config = dict(
    gain_aug_db=6,
    loss='cross_entropy',
    eps=1e-10,
    decay_fraction=0.2,
)
Rows from block 3 of a small sound classifier, named by matrix and row number. Each number is 500 + 50 x the weight over its row's rms, rounded and kept within 0 to 999. All counts start at 0. Numbers have three digits each. After the name is the row's rms in percent of the matrix's.
After each channel's rows are labels from the 100 clips, of 14976, where the channel reaches its highest value: "responds to" is what is common among them. Only what is clearly more common there than usual is listed. The data: synthesized solo parts of chorales (CocoChorales). In brackets: how many of the 100.
# conv: width-3 conv (model.blocks.3.conv.weight, 432x432x3, each kernel summed), inputs 174-260

conv.181 100:482552596471581467524535479472482401435483502516575579517456440424475446466504501448454492491491466484425475444460479564472491443498445446526573572486525443507492532473520485530505454521484538520471568470612444488393465482541461471468425430425592459604478523507
responds to: clarinet (100); note A#4 (36)

conv.41 100:467573523447560482455556504485456442572415441552576508500457513567545488528486458408481496465450477447473430507505549507499488507552434504484505520554527418578483475539457434437492486455480487533481514539670429430420586478461542470481570546429503575490472522527
responds to: trombone (75); note F4 (51); note D#4 (35); note F#4 (33)

conv.309 097:451609534456578477478510523455463461491429481562521519517495467451572437540524486421471494493490456445404464539426475540520498438473440440448537566463536439612485483553470465458465501475468529564480482475634447454421540482524567493519477547458534579507472556436
responds to: trombone (100); note F4 (45); note F#4 (44); note G#4 (38)

conv.255 097:519482457462519507446474486444459566566461464526541410506512575572564474592499469443491473482490536462496460583438442494480482442488432528447467517461538439558470461526452487505461561457487462582505388475509519473525603610471561532566599548466449605434493538449
responds to: horn (81); note C5 (62); note G4 (45); note A#4 (31)

conv.170 101:509582551486560474554539499492484387472474474551543534516433439477513443479499461433476526475444483480419473473420500491480507418488462440522544547469550431564477521527547438505491433552482518533472538468619416452394484480488518453432496507414652520588470514509
responds to: clarinet (100); note A#4 (36); note G#4 (25)

conv.419 091:586492530526522500674431511541613466451506607484451480493546510469515506476506593472563505505512470509466672484449486417505476506489500485474553513536493488523573457525667484508521520672524509448503441493481503492541425445541507517481467499499516521522507482491
responds to: violin (100); note C5 (35); note A4 (30); note C#5 (26)

conv.291 104:433493461528516457455544536530535511615471510511524462462465534555519484566463446528460511475482555554513495495541525537503497525560558551487485442604483501529520514555461505426489531455480400475468520499559501522458584529459555456497565621514478538501469523572
responds to: trumpet (72); note E5 (39); saxophone (26); note G5 (25)

conv.148 098:455597527594557455527504513589585429478520504458503552529443418447464540446501474591463566554530503584533481493517466543526423525415619489521556522461445521497472510518529545455449472520539558500470496487525515559524454436522474464464459550460607450593512480429
responds to: trumpet (100); note E5 (53); note F5 (40); note G5 (37)

conv.247 111:470476459416528461514476427411443455453452435474471473452532449455458449480508583456483424459578449446445477509429419473597451426516437420438470572405484459459437443430518550548439491520475557531473462460491442535467483472442438494520477444370502444473487540463
responds to: horn (100); note A#4 (84); note C5 (40); note B4 (27)

conv.200 104:547390515475503490541474454472518487472507534519423481433473552475491489537436605513524482434472500479533537473458482480493514455404476385502444422403457487472507487466539452452549541543497433449492475483442494454560488488554510472480430478473406481461489448405
responds to: violin (100); note A4 (57); note A#4 (36); note B4 (27)

conv.368 106:583450469511523539535456443507446575561512428527553399516505567534479506555510432403529527482499561460453427506425508490467511492518411521484461517468539484482436547462545483567471565540531473592548490513511548469500545637501505563554543484493558548517537526516
responds to: horn (100); note C5 (71); note G4 (32); note A#4 (28)

conv.91 100:511457491468417458453522559474485545571511525426575497573517557633531489512533430531436418572505539529538513474551502492494487526568515700492531469597413534532548524527445514466482482442455439493461507486482467517546503544462535481484669480547431463452470494567
responds to: flute (100); note G5 (72); note F5 (34)

conv.182 096:556465513480442500486534479487470516563509465481609492538467618705492500494489519537501472521499520522576466475514527448514457503524494602509484469545463469489503466498489503503516483488497436516496511507513467510581514518438488487474704457465466510474501462522
responds to: flute (100); note G5 (68); note F5 (30)

conv.234 102:465517407566551562458459527551510568548524492564417395459466502430543537562420445498547563447456531519436501515470551546495535525452519457435486442464509498548474483566465462441434527470563397494573429556559584480468556516481590572510476609552498641520563494469
responds to: trombone (50); note G#4 (31); note G4 (28); note F#4 (28)

conv.359 097:470453562469493475497692481532505456582442501445552543463479543598453514502489544484478458452492525524556511408590636558480473547587495517573483461564477490478523518471494504486588456495461420426474659552558436513439576511516490483500525504489460473467468506573
responds to: viola (100); note D#4 (65); note F4 (40); note D4 (30)

conv.278 100:569457498464436503571549437483491477555513467519577504471543529575486483468531450441489511449518527469502447508526504468483503497606477530545465530559578444479497544465576531614503500577493509537506564501530456519454548564418461538528590440410570492532503512599
responds to: bassoon (100); note E3 (37); note D3 (33); note A3 (29)

conv.204 103:486539569449553467524566446486485400527456465509615556515430471523459484467490508420450481486478486468472439413509539541489476499533432501521549553532523439496468528458522454519506417521463513506463584504627403458399513491507438450435506452404574469569457522539
responds to: clarinet (100); note A#4 (29)

conv.2 097:500468483603504541532556427621594495599491496479547480474482526565462550462476489527543573433504546586516508422532613484519462558539558529509509484572445453464514457526539526487505494535562446455551544568549514550439529458436471558480562559500572520585554463545
responds to: trumpet (96); note E5 (51); note G5 (39); note F5 (39)

conv.290 093:473527507592583448503479449583604465546422508501506484520464500493488454506507482534453557484522572605459505444434472515532446454432563441443562530433477445524491547538502544438434494494519492534460453485555460560484502487531505446455499582448617477592502514428
responds to: trumpet (100); note E5 (54); note F5 (39); note G5 (38)

conv.201 095:562435548488550469594502454514548513545481610444490493460511609528484520564530543500530471470480528494558602519466507491463501465410484440520542503500463451513589466482593486480570596603491472524470469473529488476553567531540532475559483507452460502450479516449
responds to: violin (99); note A4 (54); note C5 (33); note B4 (26)

conv.169 106:462463441472522520490487452469452510493513471469462448468586502481507475501578526463530454446582487477438481536472441475545468465540468444461479635462527452510475479500500586596449524496529566570529456509472506554423516535456513547572492501462519504466539581474
responds to: horn (100); note C5 (65); note C#5 (31); note A#4 (27)

conv.327 096:476444429522569556472490454517458632600534485463498373510509568490481534612527465475551491497505545451475498544462529525492460509495469490420542534490441489493484486469473493489446623471545476615567452542517607477500611637488526577604490521521474572450554555477
responds to: horn (69); note C5 (68); note G4 (38); saxophone (31)

conv.196 099:508474578506503475459571482525490451526505464410560551521465594618469495517489536577468470502520500547660448457538528481516363493482536523591452481512442464488511468509457523464596477458489484480480524485520440531587541477500452477486537484374430473493499486475
responds to: viola (85); note D#4 (59); note C#4 (32); note F4 (26)

conv.183 095:513514512483519499485475526484483563527453571429547504642562519548551472520627414462493424592502507481467538494461477484445522439521458603456605563584474488580593475545496502521450540481505536604495453500470486488482485577488547532528588452542559464524505564541
responds to: horn (96); note C5 (57); note C#5 (30)

conv.285 098:546565500482465504535528553488483431467491465799519465475486489507592459464445531444494571442470497482450482509450484476517625445518464495521469447485661473583464525555534447506503421538497434450504520475569443446486495483471564484453555512490495598497494442548
responds to: trombone (88); note F4 (42); note F#4 (39); note G#4 (30)

conv.62 100:499515480542451478507445544539535474450556509453465498524485495513481519404494538695473510567538452559626488538521462407548456492435604531522509458503401497459501426512502544470495406509509520416491430455427498556637440410438470471446505500445481437517499429463
responds to: oboe (100); note A#4 (50); note A4 (27); note C5 (27)

conv.418 099:548434595474452471566507478495531434455486559493456523427521561526521467485504614497510474445460500493577563469491504434450503460475472437563455471481512472515562512517562466525662506570485475428474491476476438456560489472515537471475458440447462466448472446465
responds to: violin (100); note A4 (64); note B4 (32); note C5 (32)

conv.58 102:411518505449550497499477496451450501459475547413470512552589468453525450513630477472499397552548415459419538538460437499500473414531461506451583617548490449551562458502492553545426532490506592567509454480486469532389517531490524536556494471484565464509513588514
responds to: horn (100); note C5 (62); note C#5 (37)

conv.347 108:477497553528605432511505403528542436504385508449530519498451481452439402468499515493472524469531522554429497403411469565533439398435496405477543530415422406477492522486509525443501509508501491511449535460558410539461458454559446440443447496399577395601493510430
responds to: clarinet (76)

conv.409 103:560406530481473489569481477484538449421479540538425488404497524499509477488468669476533497412489464487524561453468488446507510464441461389518455457449501489495535504506569472482565512572506469424486482487449465465548476440532513470458454435474454482471495441439
responds to: violin (100); note A4 (59); note C5 (35); note B4 (29)

conv.232 102:506510476578495723495480493567496600469574492497486493513541488477522586498501500494675544509499465468486512493508591497492492551499493501491524528494504512514501467498506485531473506503644503494745491668487620476501488498489502679533489477568535601503664510498
responds to: tuba (100); note G3 (42); note F3 (30); note A3 (27)

conv.321 093:530527547481552472599514492483485409489526473548548532514440475467470455482484479454477547477441530495437478444431472483441528431513472469572531516499569464503485566501612438562499472612485503514474567455557461447425459522475493468439480482422672496605471507553
responds to: bassoon (100); note E3 (48); note D3 (42); note A3 (39)

conv.189 102:502517479585497715505488495570497598477572494505494490512542489482520595491501500491682538508505469472485518492505602488496486556498487499493527524495504509518498464504507485531476502505646509495737495687494622477502490499487501677534491476563536605504668513499
responds to: tuba (100); note G3 (42); note F3 (31); note A3 (26)

conv.406 094:499591511462545500472446541462461469484460493608505484507513474453649447538518531447491512492501463449413489588422451508534524430495451460420518534474581468676489469573468468479438507469488507531497403461587471459470545490506612507531507549487467647465499534454
responds to: trombone (100); note F4 (49); note F#4 (43); note G#4 (40)

conv.32 095:565465478479451448536483485480498462518494468572574446501509565586530428492470464509440549468486552538520444478411440438470558391520518531536466433489593418534470541539552499577466501546470430513453534401529403507528488539416540468484610508428548514536461445544
responds to: bassoon (100); note E3 (41); note D3 (40); note A3 (35)

conv.396 097:502496484582492729481451487563482594454570484493485505520511493464509591484460496504653557506473466480482505463514597516487494579485497495493535489477488522510492476506493452511479483493636474480690484671472621452520459478514499634509487475588537595522637464484
responds to: tuba (100); note G3 (37); note F3 (31); note F#3 (25)

conv.274 104:403509504430555470480499496431462479441465518437476536534575408446491444466576515459473398540557391472387500515477445502522471441518451483475555610527479478514522443466466549552461484472472578538477493456497440530384471490479466495540466442463567430528489559511
responds to: horn (100); note A#4 (61); note C5 (42); note B4 (27)

conv.220 103:482427464554506417511422431542581468503461507446468455446495490503407458463482546570415507448552533679493517463468421505557461459486562478470510490474429495409485521481518570478469482513504467469440463442480452616510444448514427442469522522443526390570497491500
responds to: trumpet (100); note E5 (53); note D5 (41); note G5 (34)

conv.217 092:566444537483563478630482459506566509545474616466481475460511593515489523556531541495550481483501515488531624512455488488484520474434487442488547498517467461517585480481629482491546594632507488512479471475516492475542545518548548475533480509464460511456486509468
responds to: violin (100); note A4 (43); note C5 (36)

conv.363 101:499522544432556431459503514453458551541429530424573501592486528526501442538536426427428398551480528456422512432493484546466478487543400583432576538547396533534535525488447459419473525448433500566426497483538489451492498548552520429510534436564517445508428558528
responds to: clarinet (99); note C5 (43); note A#4 (41); note C#5 (30)

conv.22 097:459480578472510466493691485538495470585449498451560559467479543576457507523479528471474461457467538496551506439592620596463467546587481522572483470555479503488523524476491492480594477491458442454465682546585449498432569526553501479509514502493464475473467520571
responds to: viola (100); note D#4 (64); note F4 (39); note D4 (31)

conv.135 094:465655478495500456468480624494486452474543430590455526492480444451590543528474504545458505535489452492534448637525455470530516532428552503522465494482549520591432445573461476460467495459476555493464410461539526474545528479455548479511489559447450599472465510425
responds to: trombone (99); note F#4 (50); note F4 (46); note G#4 (41)

conv.39 094:516514499578509579503559479604517547599526499521582502522499531586503601461492476484585556499475514516529502443540678490487502602555506550515517498591482465515529439524519486503502478510595467480591547613580553494463555480432505596498589509525555577530584490559
responds to: viola (60); tuba (40); note D#4 (36); note F4 (33)

conv.93 098:530431500523527515450550397538468557627469431443596477494439651646438539567485492501512494472496551505561420493507563508498416520487484526506470498522414431453476463459458491465520552454510439545512510541544523499520596562479499515533604522436453544456507504492
responds to: flute (97); note G5 (62); note F5 (28)

conv.246 095:496464489495424510543555520522531491563501588422543506526531490568506520453540504536495461548513503512522574491556553481487512531570539616513564488768470493518616466517540517512507433536491490433511531515515464512460509486452517492481609491511504462497498483638
responds to: viola (100); note F4 (71); note D#4 (45)

conv.98 098:544510500441438458557435559451462536517550435518518511522427540524462483517447462529455483528482603486531458466536407504484506529569516574532438441495517571454440632472549481533482500547457469492455523442451528476566432590512474461469509435528537486510456504565
responds to: double bass (62); note D3 (28); note E3 (27)

conv.389 097:550515524460520428603477534481544510543549569451410504436499555483462508551513530557509464496476532484553610537535457507474491523525541488517483477506433561468540534468588482474530565593465536483434465438448543478578515533577520447534425494520440474453446530508
responds to: violin (71); note A#4 (41); note A4 (39); note C5 (33)

conv.360 095:479529532476552461533470524474469520533566480508493535505474512409438488533500467536444503512439580471519460488535406552409507515558530501542495515478520568440451621444536463545492543536468513512471541437510563452517490568590460475528396471513561468547462539540
responds to: double bass (90); note G#3 (26); note A3 (26)

conv.265 105:467487449554539454472542485538543496603456488520507451431433524534492473550442468514454560410493565547494482489508519555531485495478537479483491437527482471507484541533481509417483531474500390494460516507573506523465579517481532430483527639470515521533490503509
responds to: trumpet (98); note E5 (53); note F5 (37); note G5 (34)

conv.279 112:391506525436582450452503492458465512503436547409484504546521436409505422542560495443447391522513475473351541483486472553499473457523441509423602565537433520529533513477453500477465541447435516540460492456530488489364502508544531475544438484534534451515457563518
responds to: clarinet (100); note C5 (43); note A#4 (41); note C#5 (30)

conv.333 094:434438476482466511509501539476492516477533609428477500571710479511556482491659472530512409582566445508485582552501478472520532461559512564497585564603509479551614464531504585571480522504513553529513479494431486564455510533444551541563544477532526466487521541563
responds to: horn (100); note C5 (56); note C#5 (32)

conv.263 104:462480476485409504460541527501463492513453549535501480499528455547560510493527509440496510502466446469481518498524558514485568519510447557488538434633529480557583433550457465458506443451484407404494518530504468460403525448472568457453579523534443537427485423564
responds to: viola (81); note F4 (66); note D4 (35); note D#4 (34)

conv.225 095:536488518465466495590519475459484425474528461554568525486546458506506459479527462461491548464518522456480481528456438448472539426544470478590489526507635441511470525513600520648501488602498522534499553448540448509417527551430514518530547482405613513557503507564
responds to: bassoon (100); note D3 (43); note E3 (41); note A3 (37)

conv.268 105:509513478583507732504461508567513601476568512499482491531531483462520595486486494509681549520486479501482523473505595488492499562501510516490536502499492513514509466504511475515473501509659493482768491651485632477514476487490504655511479479581544588529657490515
responds to: tuba (100); note G3 (41); note F3 (32); note F#3 (25)

conv.239 098:495493497479551499467478497478451569560440559428534480625527529534529489585601366420487428577452531444441526513440496500401504440503430580444599547578460469561581473506470451490431580466483504619493456505504516435478558601492544518554576505540537506503491559532
responds to: horn (99); note C5 (62); note G4 (36); note A#4 (30)

conv.410 100:508506479573492747491459500560493595452578491498479491515536487464515582491487492499664551517498462473476513481511597502488496561500497505491531521487494517508506478498499476525473501500638498484741489663475624469506471488502499658529486476579536595515639503500
responds to: tuba (100); note G3 (41); note F3 (31); note F#3 (26)

conv.362 094:397505503536485513424501548529443581507547502443459518502490471419435522541478476529488505511470546498498448486603508671449477597587524540496474485506451641441475602466422490472505516423500489478504526545438595478495470548640487510521402478619467492505506537546
responds to: double bass (95); note G#3 (30); note G3 (25)

conv.337 096:483499589472483490490753452525498429554458498482597589502488531595484533444512537477487476481501471492563492430567653522500443548529479497587497498548477462494521446483497486489574425493485487493492642559585427485453577467487477493456531478417478498468488482519
responds to: viola (100); note D#4 (65); note F4 (37); note D4 (32)

conv.228 096:472481638509529493468670458544474425544492486432576614488491556595491523500508526527474467479478499519624449456578608517442413524516506496652483505528503461501527494500464504522644478465492487494494612538575440497504579493513478502500516513415484494505504510506
responds to: viola (100); note D#4 (71); note D4 (35); note F4 (33)

conv.275 103:524498471543486521555495502539537452505558484581527483465503434460517483486457448509506607441446547555430468477449502489466593460515541447569513444500585462518479554554566484569472474567530452423524566488543482498409468504455540512450509546472615549596524443552
responds to: bassoon (100); note E3 (46); note D3 (44); note A3 (38)

conv.416 095:442457492497431491486554535546519543557482507426504497486496477529497502509496519493498447494483526524486522448630553605442489591676500604471499466632489583496521541504474523486513439473480418402490554552488499529424482531552524507494523521585450489466493534637
responds to: double bass (64); note A3 (37); instrument: viola (33)

conv.205 098:480446425531477457531486537527549530530506474493480451471438467491435435505475458520460528477519593566443493409552449549520507517647537571479478449544490606439483646499530540513451493523491406418470550457490508547476433558515476473462494519578551443552481524626
responds to: double bass (97); note G3 (28); note F3 (25)

conv.388 095:556420593481476482602530472511561450495474576468496512417517569558505475488512600484527486420492511520567598460482515427467486468493488460549489481522505445508572514520600506516644520606491455441480500489521433495534520475507524484454501477453476491481482472492
responds to: violin (100); note A4 (65); note C5 (33); note B4 (31)

conv.7 103:502451441425463472462397474406439491444488455492468448483545490519512439465514584519477428492574447488508456521470385448564444436506471502457427526449507481499462415474472551557445473471464508520472384450410458545550460492467472508527543442437423470434481510463
responds to: horn (100); note A#4 (86); note C5 (41); note B4 (27)

conv.428 098:528525667472593455556521460490525433441396561473545569519479518477508431489520521425518461492463447479469550437426494535445484404453421422517576548469499411535560505491556466499546518559494515518469536472588398459505496473562501478478444422447560444564486510462
responds to: clarinet (60); violin (40); note A4 (35); note A#4 (33)

conv.297 103:493506433448468455420442551438449501475424511565473439540534469526624430498511508470433478536473455477471493523461448483493575433479470553422517447538521465599537409562423458450434460418458458466450402448471421458525481458408573424464573522522448516422448445507
responds to: trombone (100); note F4 (52); note F#4 (46); note G#4 (35)

conv.394 104:367528547512543501434531529508458539465495537405490542533496409394490502524531495476488440527443469479407500457550529623429487541554469522465581531532413581516524539474426460447506484423511512501510529539513541445404464487597509504507401450595513465527517543536
responds to: double bass (72); note A3 (26)

conv.175 097:464459585478543451442613439525470516614469503420573557486466615577459529555504492523435445470467557524602455493570578583444412530518527502575492506507426493473511501473436481465585560439434474542454572505552491482510602557570499476556508530470440495468447535504
responds to: viola (99); note D#4 (68); note D4 (35); note F4 (33)

conv.402 110:459539565422574449517527499440493443430460559472521553552497428428513426468544492444450443526463432449392528437476481546430511440520438511475638555543496477544546521486513453522508478515438523512457529471561445450415441463548505456468447406505574422561451526531
responds to: clarinet (100); note A#4 (40); note C5 (35); note C#5 (29)

conv.67 098:556453511474438510496529455494450503550509456504595493532457605691483509478473520537502477502500519510597445469515525422501476501520487579529470455534500459473491495472506494507523478506488426511492518497498455501599519524440461479474637432414490493480503462522
responds to: flute (100); note G5 (68); note F5 (31)

conv.293 104:472567522416522492551497530421435463430549445491480572511532416403493489493542456522488449552514460417512430567519389496466469500519518459550507568447528531495423544448542513571468516548483625545496519456500525483484513549497462530557423424409561480538487556491
responds to: oboe (99); note A#4 (56); note C5 (30)

conv.249 109:484532480498407516490535557493465485471519493622498491481487426511570499484464544417502554460441448480451482507529542537473613525520456527520504409554587520561500499556489432500502418490499405374508538524529501425413509460490571486440531521544501576485502404567
responds to: trombone (100); note F4 (50); note F#4 (46); note G#4 (36)

conv.61 103:504513480578499723503487498573502597471573493506490490516541487478524592494498498500682545506502469476489516487503593495495489554497492498494528517493502509517497469501509486530475503507649507490739496685491620476498487496488500675531491479567530603506665507496
responds to: tuba (100); note G3 (42); note F3 (30); note A3 (26)

conv.411 100:466541633472589457520538480484516418473412562432568589540504464446510437479537499450482432517483433486424521457468503585450488440497446480497637560533470435544552497493513489501532500516464545529463562488590418483438467451579498472480442442491572419578479541507
responds to: clarinet (100); note A#4 (40); note C5 (32); note C#5 (26)

conv.168 099:545560494499473502543527538494496428471492469749541472477471484511568470468445503442491589446454501489460489510442477465504629439503473487542480441487672457567472515556550438514503436553505448458499526465565442440467500490444561479449556512462535583516497433539
responds to: bassoon (80); note D3 (37); note E3 (33); note A3 (27)

conv.233 108:406522577480542501468561464484470471467424532461531570538480394459488485457541521431478471505454394462410479449510547574454504504493433497501608544543464463527528463485459449468526439465488519521499564534555463441361478434556496468464466434503566463556487532514
responds to: clarinet (100); note A#4 (36); note C5 (31); note C#5 (26)

conv.79 100:584435577483512471559489463489529504519496562467525497503503654557504483534516559491515469479466528494561555477458502448457484449407457474522505476461480450516561481478557463497585552560491461502463469468492474461586532520540515454503515477435456483452476481429
responds to: violin (100); note A4 (60); note B4 (31); note A#4 (29)

conv.25 094:477674482496484478476472634502481451460547433618451524492487443454596540518475528545477521527495447488532451630531463473541519527437542502521458491476576519594434451564465477470469488474487556478485417469541524476540522464468546490508478541447453613470477505434
responds to: trombone (99); note F#4 (51); note F4 (45); note G#4 (41)

conv.4 094:500495453483503482532449551489458544547545467503419470460469529427444498544456454517470504502493626463506481472550447544506525549589513529511434478506498597434467670448531477502474542532470497487486516469461588474514486580565470492512413450535515476509478537581
responds to: double bass (97); note A#3 (30); note G#3 (28)

conv.281 101:449567513459565488465480539460457506470431532538492497542523449446596430543555474413474490521475449445372519537411482522485540419490428492421570548525533472628538455553457460462439507462482515544489446483572455447418532492520588495523496534519518565487488549496
responds to: trombone (100); note F4 (47); note F#4 (45); note G#4 (38)

conv.334 096:487568492475522491483471561471476495459435568551484487582551454490636431524589469445486511565480458467392534538431479467484569411498443535430589538556547467690569451591481468481406471486502523522490428468532433453460509480457598475510541530516529548488499520515
responds to: trombone (100); note F4 (49); note F#4 (47); note G#4 (38)

conv.212 105:529438438431470469486410506418466483461460499545476420507534491539540440463510544485462444507536456498487500501435407409547500420492457532429476477504507453531504414495489511522449468486453451485458393451399436511541427465428523459490572455484429478444466457483
responds to: flute (100); note G5 (69); note F5 (34); note A5 (26)

conv.209 104:484505571529512530504498504516461521456545525505483542503436483414475497497460500483501522485361533456468486408516499588359511518535478473529519467458509552478494611484502391505540461505527452454529559529511532379464442508613486528473390433555548494557524465509
responds to: double bass (92); note G#3 (30); note A#3 (28)

conv.341 112:423518494464572513488482446463443499484480454451476502510550481448495457511558503439517424505546456458407459537443440513523423438501444407450526646430508429516463484485492551548439528487521579576519454508518486528372528532493492540555457491423561500514526592427
responds to: horn (100); note C5 (71); note C#5 (36); note A#4 (28)

conv.320 105:449539606505571502503537500499496500475496507423525565500428470390455480508487501467499468490434477461445494422518501608447466517546455460506553524466436545490491559441494431440534491497514512499507554527550528430438460480614449510475356424542536461557510511504
responds to: clarinet (79); note A#4 (35)

conv.323 104:483508630451580454490513447469496401430431502449527579514495496446496437470516555482468404487542441483491482456457476517542409414442453375520533554411462415502500490451492518499549498488467536533457523458538416510499483453565438461490385393381492407525473548402
responds to: clarinet (100); note F4 (27)

conv.313 095:478516420552511481468496544543544489523466549559446411490518492513603467534508481530484551481491530552459536527439497495507553443484552516420516460548533464601551465655469511439450499468513426468489420490536463521502538494451621458480554640530484575517501480518
responds to: trombone (91); note F4 (42); note F#4 (41); note G4 (36)

conv.399 102:483707537519530488549538566523500474444550499482503585546475421455476563449525465555510509599491434490532498554531503499496480546461573504531539534513466541505476482490543494496483484542544701532506501509525545491519443469508465514474463476466561456528518518468
responds to: oboe (100); note A#4 (58); note C5 (33)

conv.19 096:525478491468466507602518464462483453478534482535540506469571485498502452485553478478505516465530521464476493535463417446479527421556483472571484546494621446508480535502606544708492500608519533546511550469519459526423529562432498539540526473414603507541518521560
responds to: bassoon (100); note E3 (43); note D3 (41); note A3 (36)

conv.47 094:543513505467509478578501519460478404489512478605579498515490475492531446483490475446478582478464530460457489493433444460470589426503465491579524486527629451536494527541591461577487486595476484509468550428562447451441493514452549455483532516430612524565468473558
responds to: bassoon (100); note E3 (45); note D3 (44); note A3 (38)

conv.361 099:482536540478470499489658503529481411541455496543548518475490528612546530483496545470506496459454457501572495492549663490461495533531474503542492455552541441554524438546487464476569417490485440412496561573579421468466581442455545495446543534453442547455491444526
responds to: viola (100); note D#4 (65); note F4 (39); note D4 (32)

conv.295 102:511527450533464454562471563542565481510565469505442508474448434426426507470455471582446540516524577571525496476558421506525501545571586520544454472505498578422457623508557552513447472559486503409466549443462535557531410535489475449459437521515562445571475500563
responds to: double bass (44); oboe (40)

conv.298 103:481421454533503408506429424524561459496455496455460447438505487498420445455483554560409501448564521628487506461456414472577468447506546474464495499472447484413477503474515584494459473506496480472433458430475439627509437444485419453474516511426521382553490495503
responds to: trumpet (100); note E5 (50); note D5 (39); note G5 (33)

conv.165 096:529471514449425462541633461500498397563481511510550504478485520601469515463488554478470483460479514483546528432558607475502493529577476516566486431583532455482536513478546471536537413545447440409460607525552408485445568501433474472449560500421511501478464459583
responds to: viola (100); note D#4 (62); note F4 (50)

conv.42 098:458583469493529456481498617499500543548595455535419508476462512453498564590466481583460482542466529497571464615586456522475463582511581528541449484499485585499443523515474471440499562479453549516468474457500624476563565567520511483542442556516456554464450538495
responds to: oboe (100); note A#4 (62); note C5 (29)

conv.304 104:507472570518515500537485513513492514483547540471462538456448526438432495520462522509501511462427545475519530450520484584397496520528487469545497462455484564452511591464540432506559515539512449469503537507477536411516477523683480499505376455537507471522504484507
responds to: double bass (94); note A#3 (32); note G#3 (28)

conv.193 100:492516482555455473514436538550551478446533525466453499521495483502483512405498543698463510564552455587594494529521454407565450492439614531509515468505408500455511417516508552470484415516510518407489428450426489569614421406431472477459503503431496437525507433458
responds to: oboe (95); note A#4 (45); note A4 (30)

conv.187 095:475445498567446570506453543552485598454537609447465506560558487478537562436547500469554518563451447470415583455500583538430531548477475565470592452587430518538607434530497436469500475498562419434571474560445575442470439447537559567500531473632479537478565438533
responds to: tuba (100); note G3 (36); note F3 (33); note F#3 (25)

conv.214 105:469523603483607497506530447477493458453408511444549554519464466430492459467514518437499442490532437481425496429412497553537435429448424405485556561444439364513514470463495508465514504502499520542500541500562445502451473455539446506488405407419537464566502537438
responds to: clarinet (100); note A#4 (28)

conv.171 101:541468613466519449534492457486521425423458545460489537483513547493504438485507609509499425464536451516532539464463473455540416423398482391531492517417486439493534459456533513505588512534481498486456488452495418508563482448553472457490426421372448418486474503378
responds to: violin (100); note A4 (60); note A#4 (34); note B4 (29)

conv.330 097:572434515459483457583475492478556439413459543558431486422518519498544465466480650485544497424497450494515574486459470417514531441426475377502468476445525487522527475517580481486547517584493477438461466458466447473557476436507521450467463457458455493465476458430
responds to: violin (100); note A4 (49); note C5 (39); note A#4 (27)

conv.351 110:443471441526493440468536542525525517585482516502491447466462512533500447560475420512429521475478566560488503470541521553495519504573537556489505426603486531513537558538477510459480521467457361440452538489530486527406548547493546440500530577551515514534457504607
responds to: double bass (62); trumpet (37)

conv.302 100:480475485488465535489570454508472480557517466481546508463578501567511520477569506483541490468560472481529470533560540475526482555611489527518474580575537466502515472503490576588498510490536561522545558552525486551429547514396487566552571480452515513485538538568
responds to: horn (100); note C5 (57); note A#4 (27)

conv.276 101:449439479473441507466551506489475507573508542457530506523562503563539498482572447497505438535522473483511519530559521486501516531614487582509539524659506481531578460518472541541492517467504514505519539523499479525420561530396521534537610481493487492469516523614
responds to: viola (60); note F4 (50); horn (40); note D4 (31)

conv.44 097:436591461489527489461474581487479508506525432584432505477497478428584532577482467539483499510493486485530435652517439515519508518427534471507467501460550512594428477558451477480453545456482527525492403472556569479523582537475561505544475573446460635478488542413
responds to: trombone (100); note F#4 (46); note F4 (44); note G#4 (41)

conv.108 096:596501501486475478600546503523521481622499469528604496513460560586448501530485485434488520470514582494502494438550537490496493537619474577536491489581548508466493591485600505567501489600474454521473586501572464504477524568460458463461579491472579510556471527637
responds to: bassoon (99); note E3 (46); note D3 (38); note A3 (38)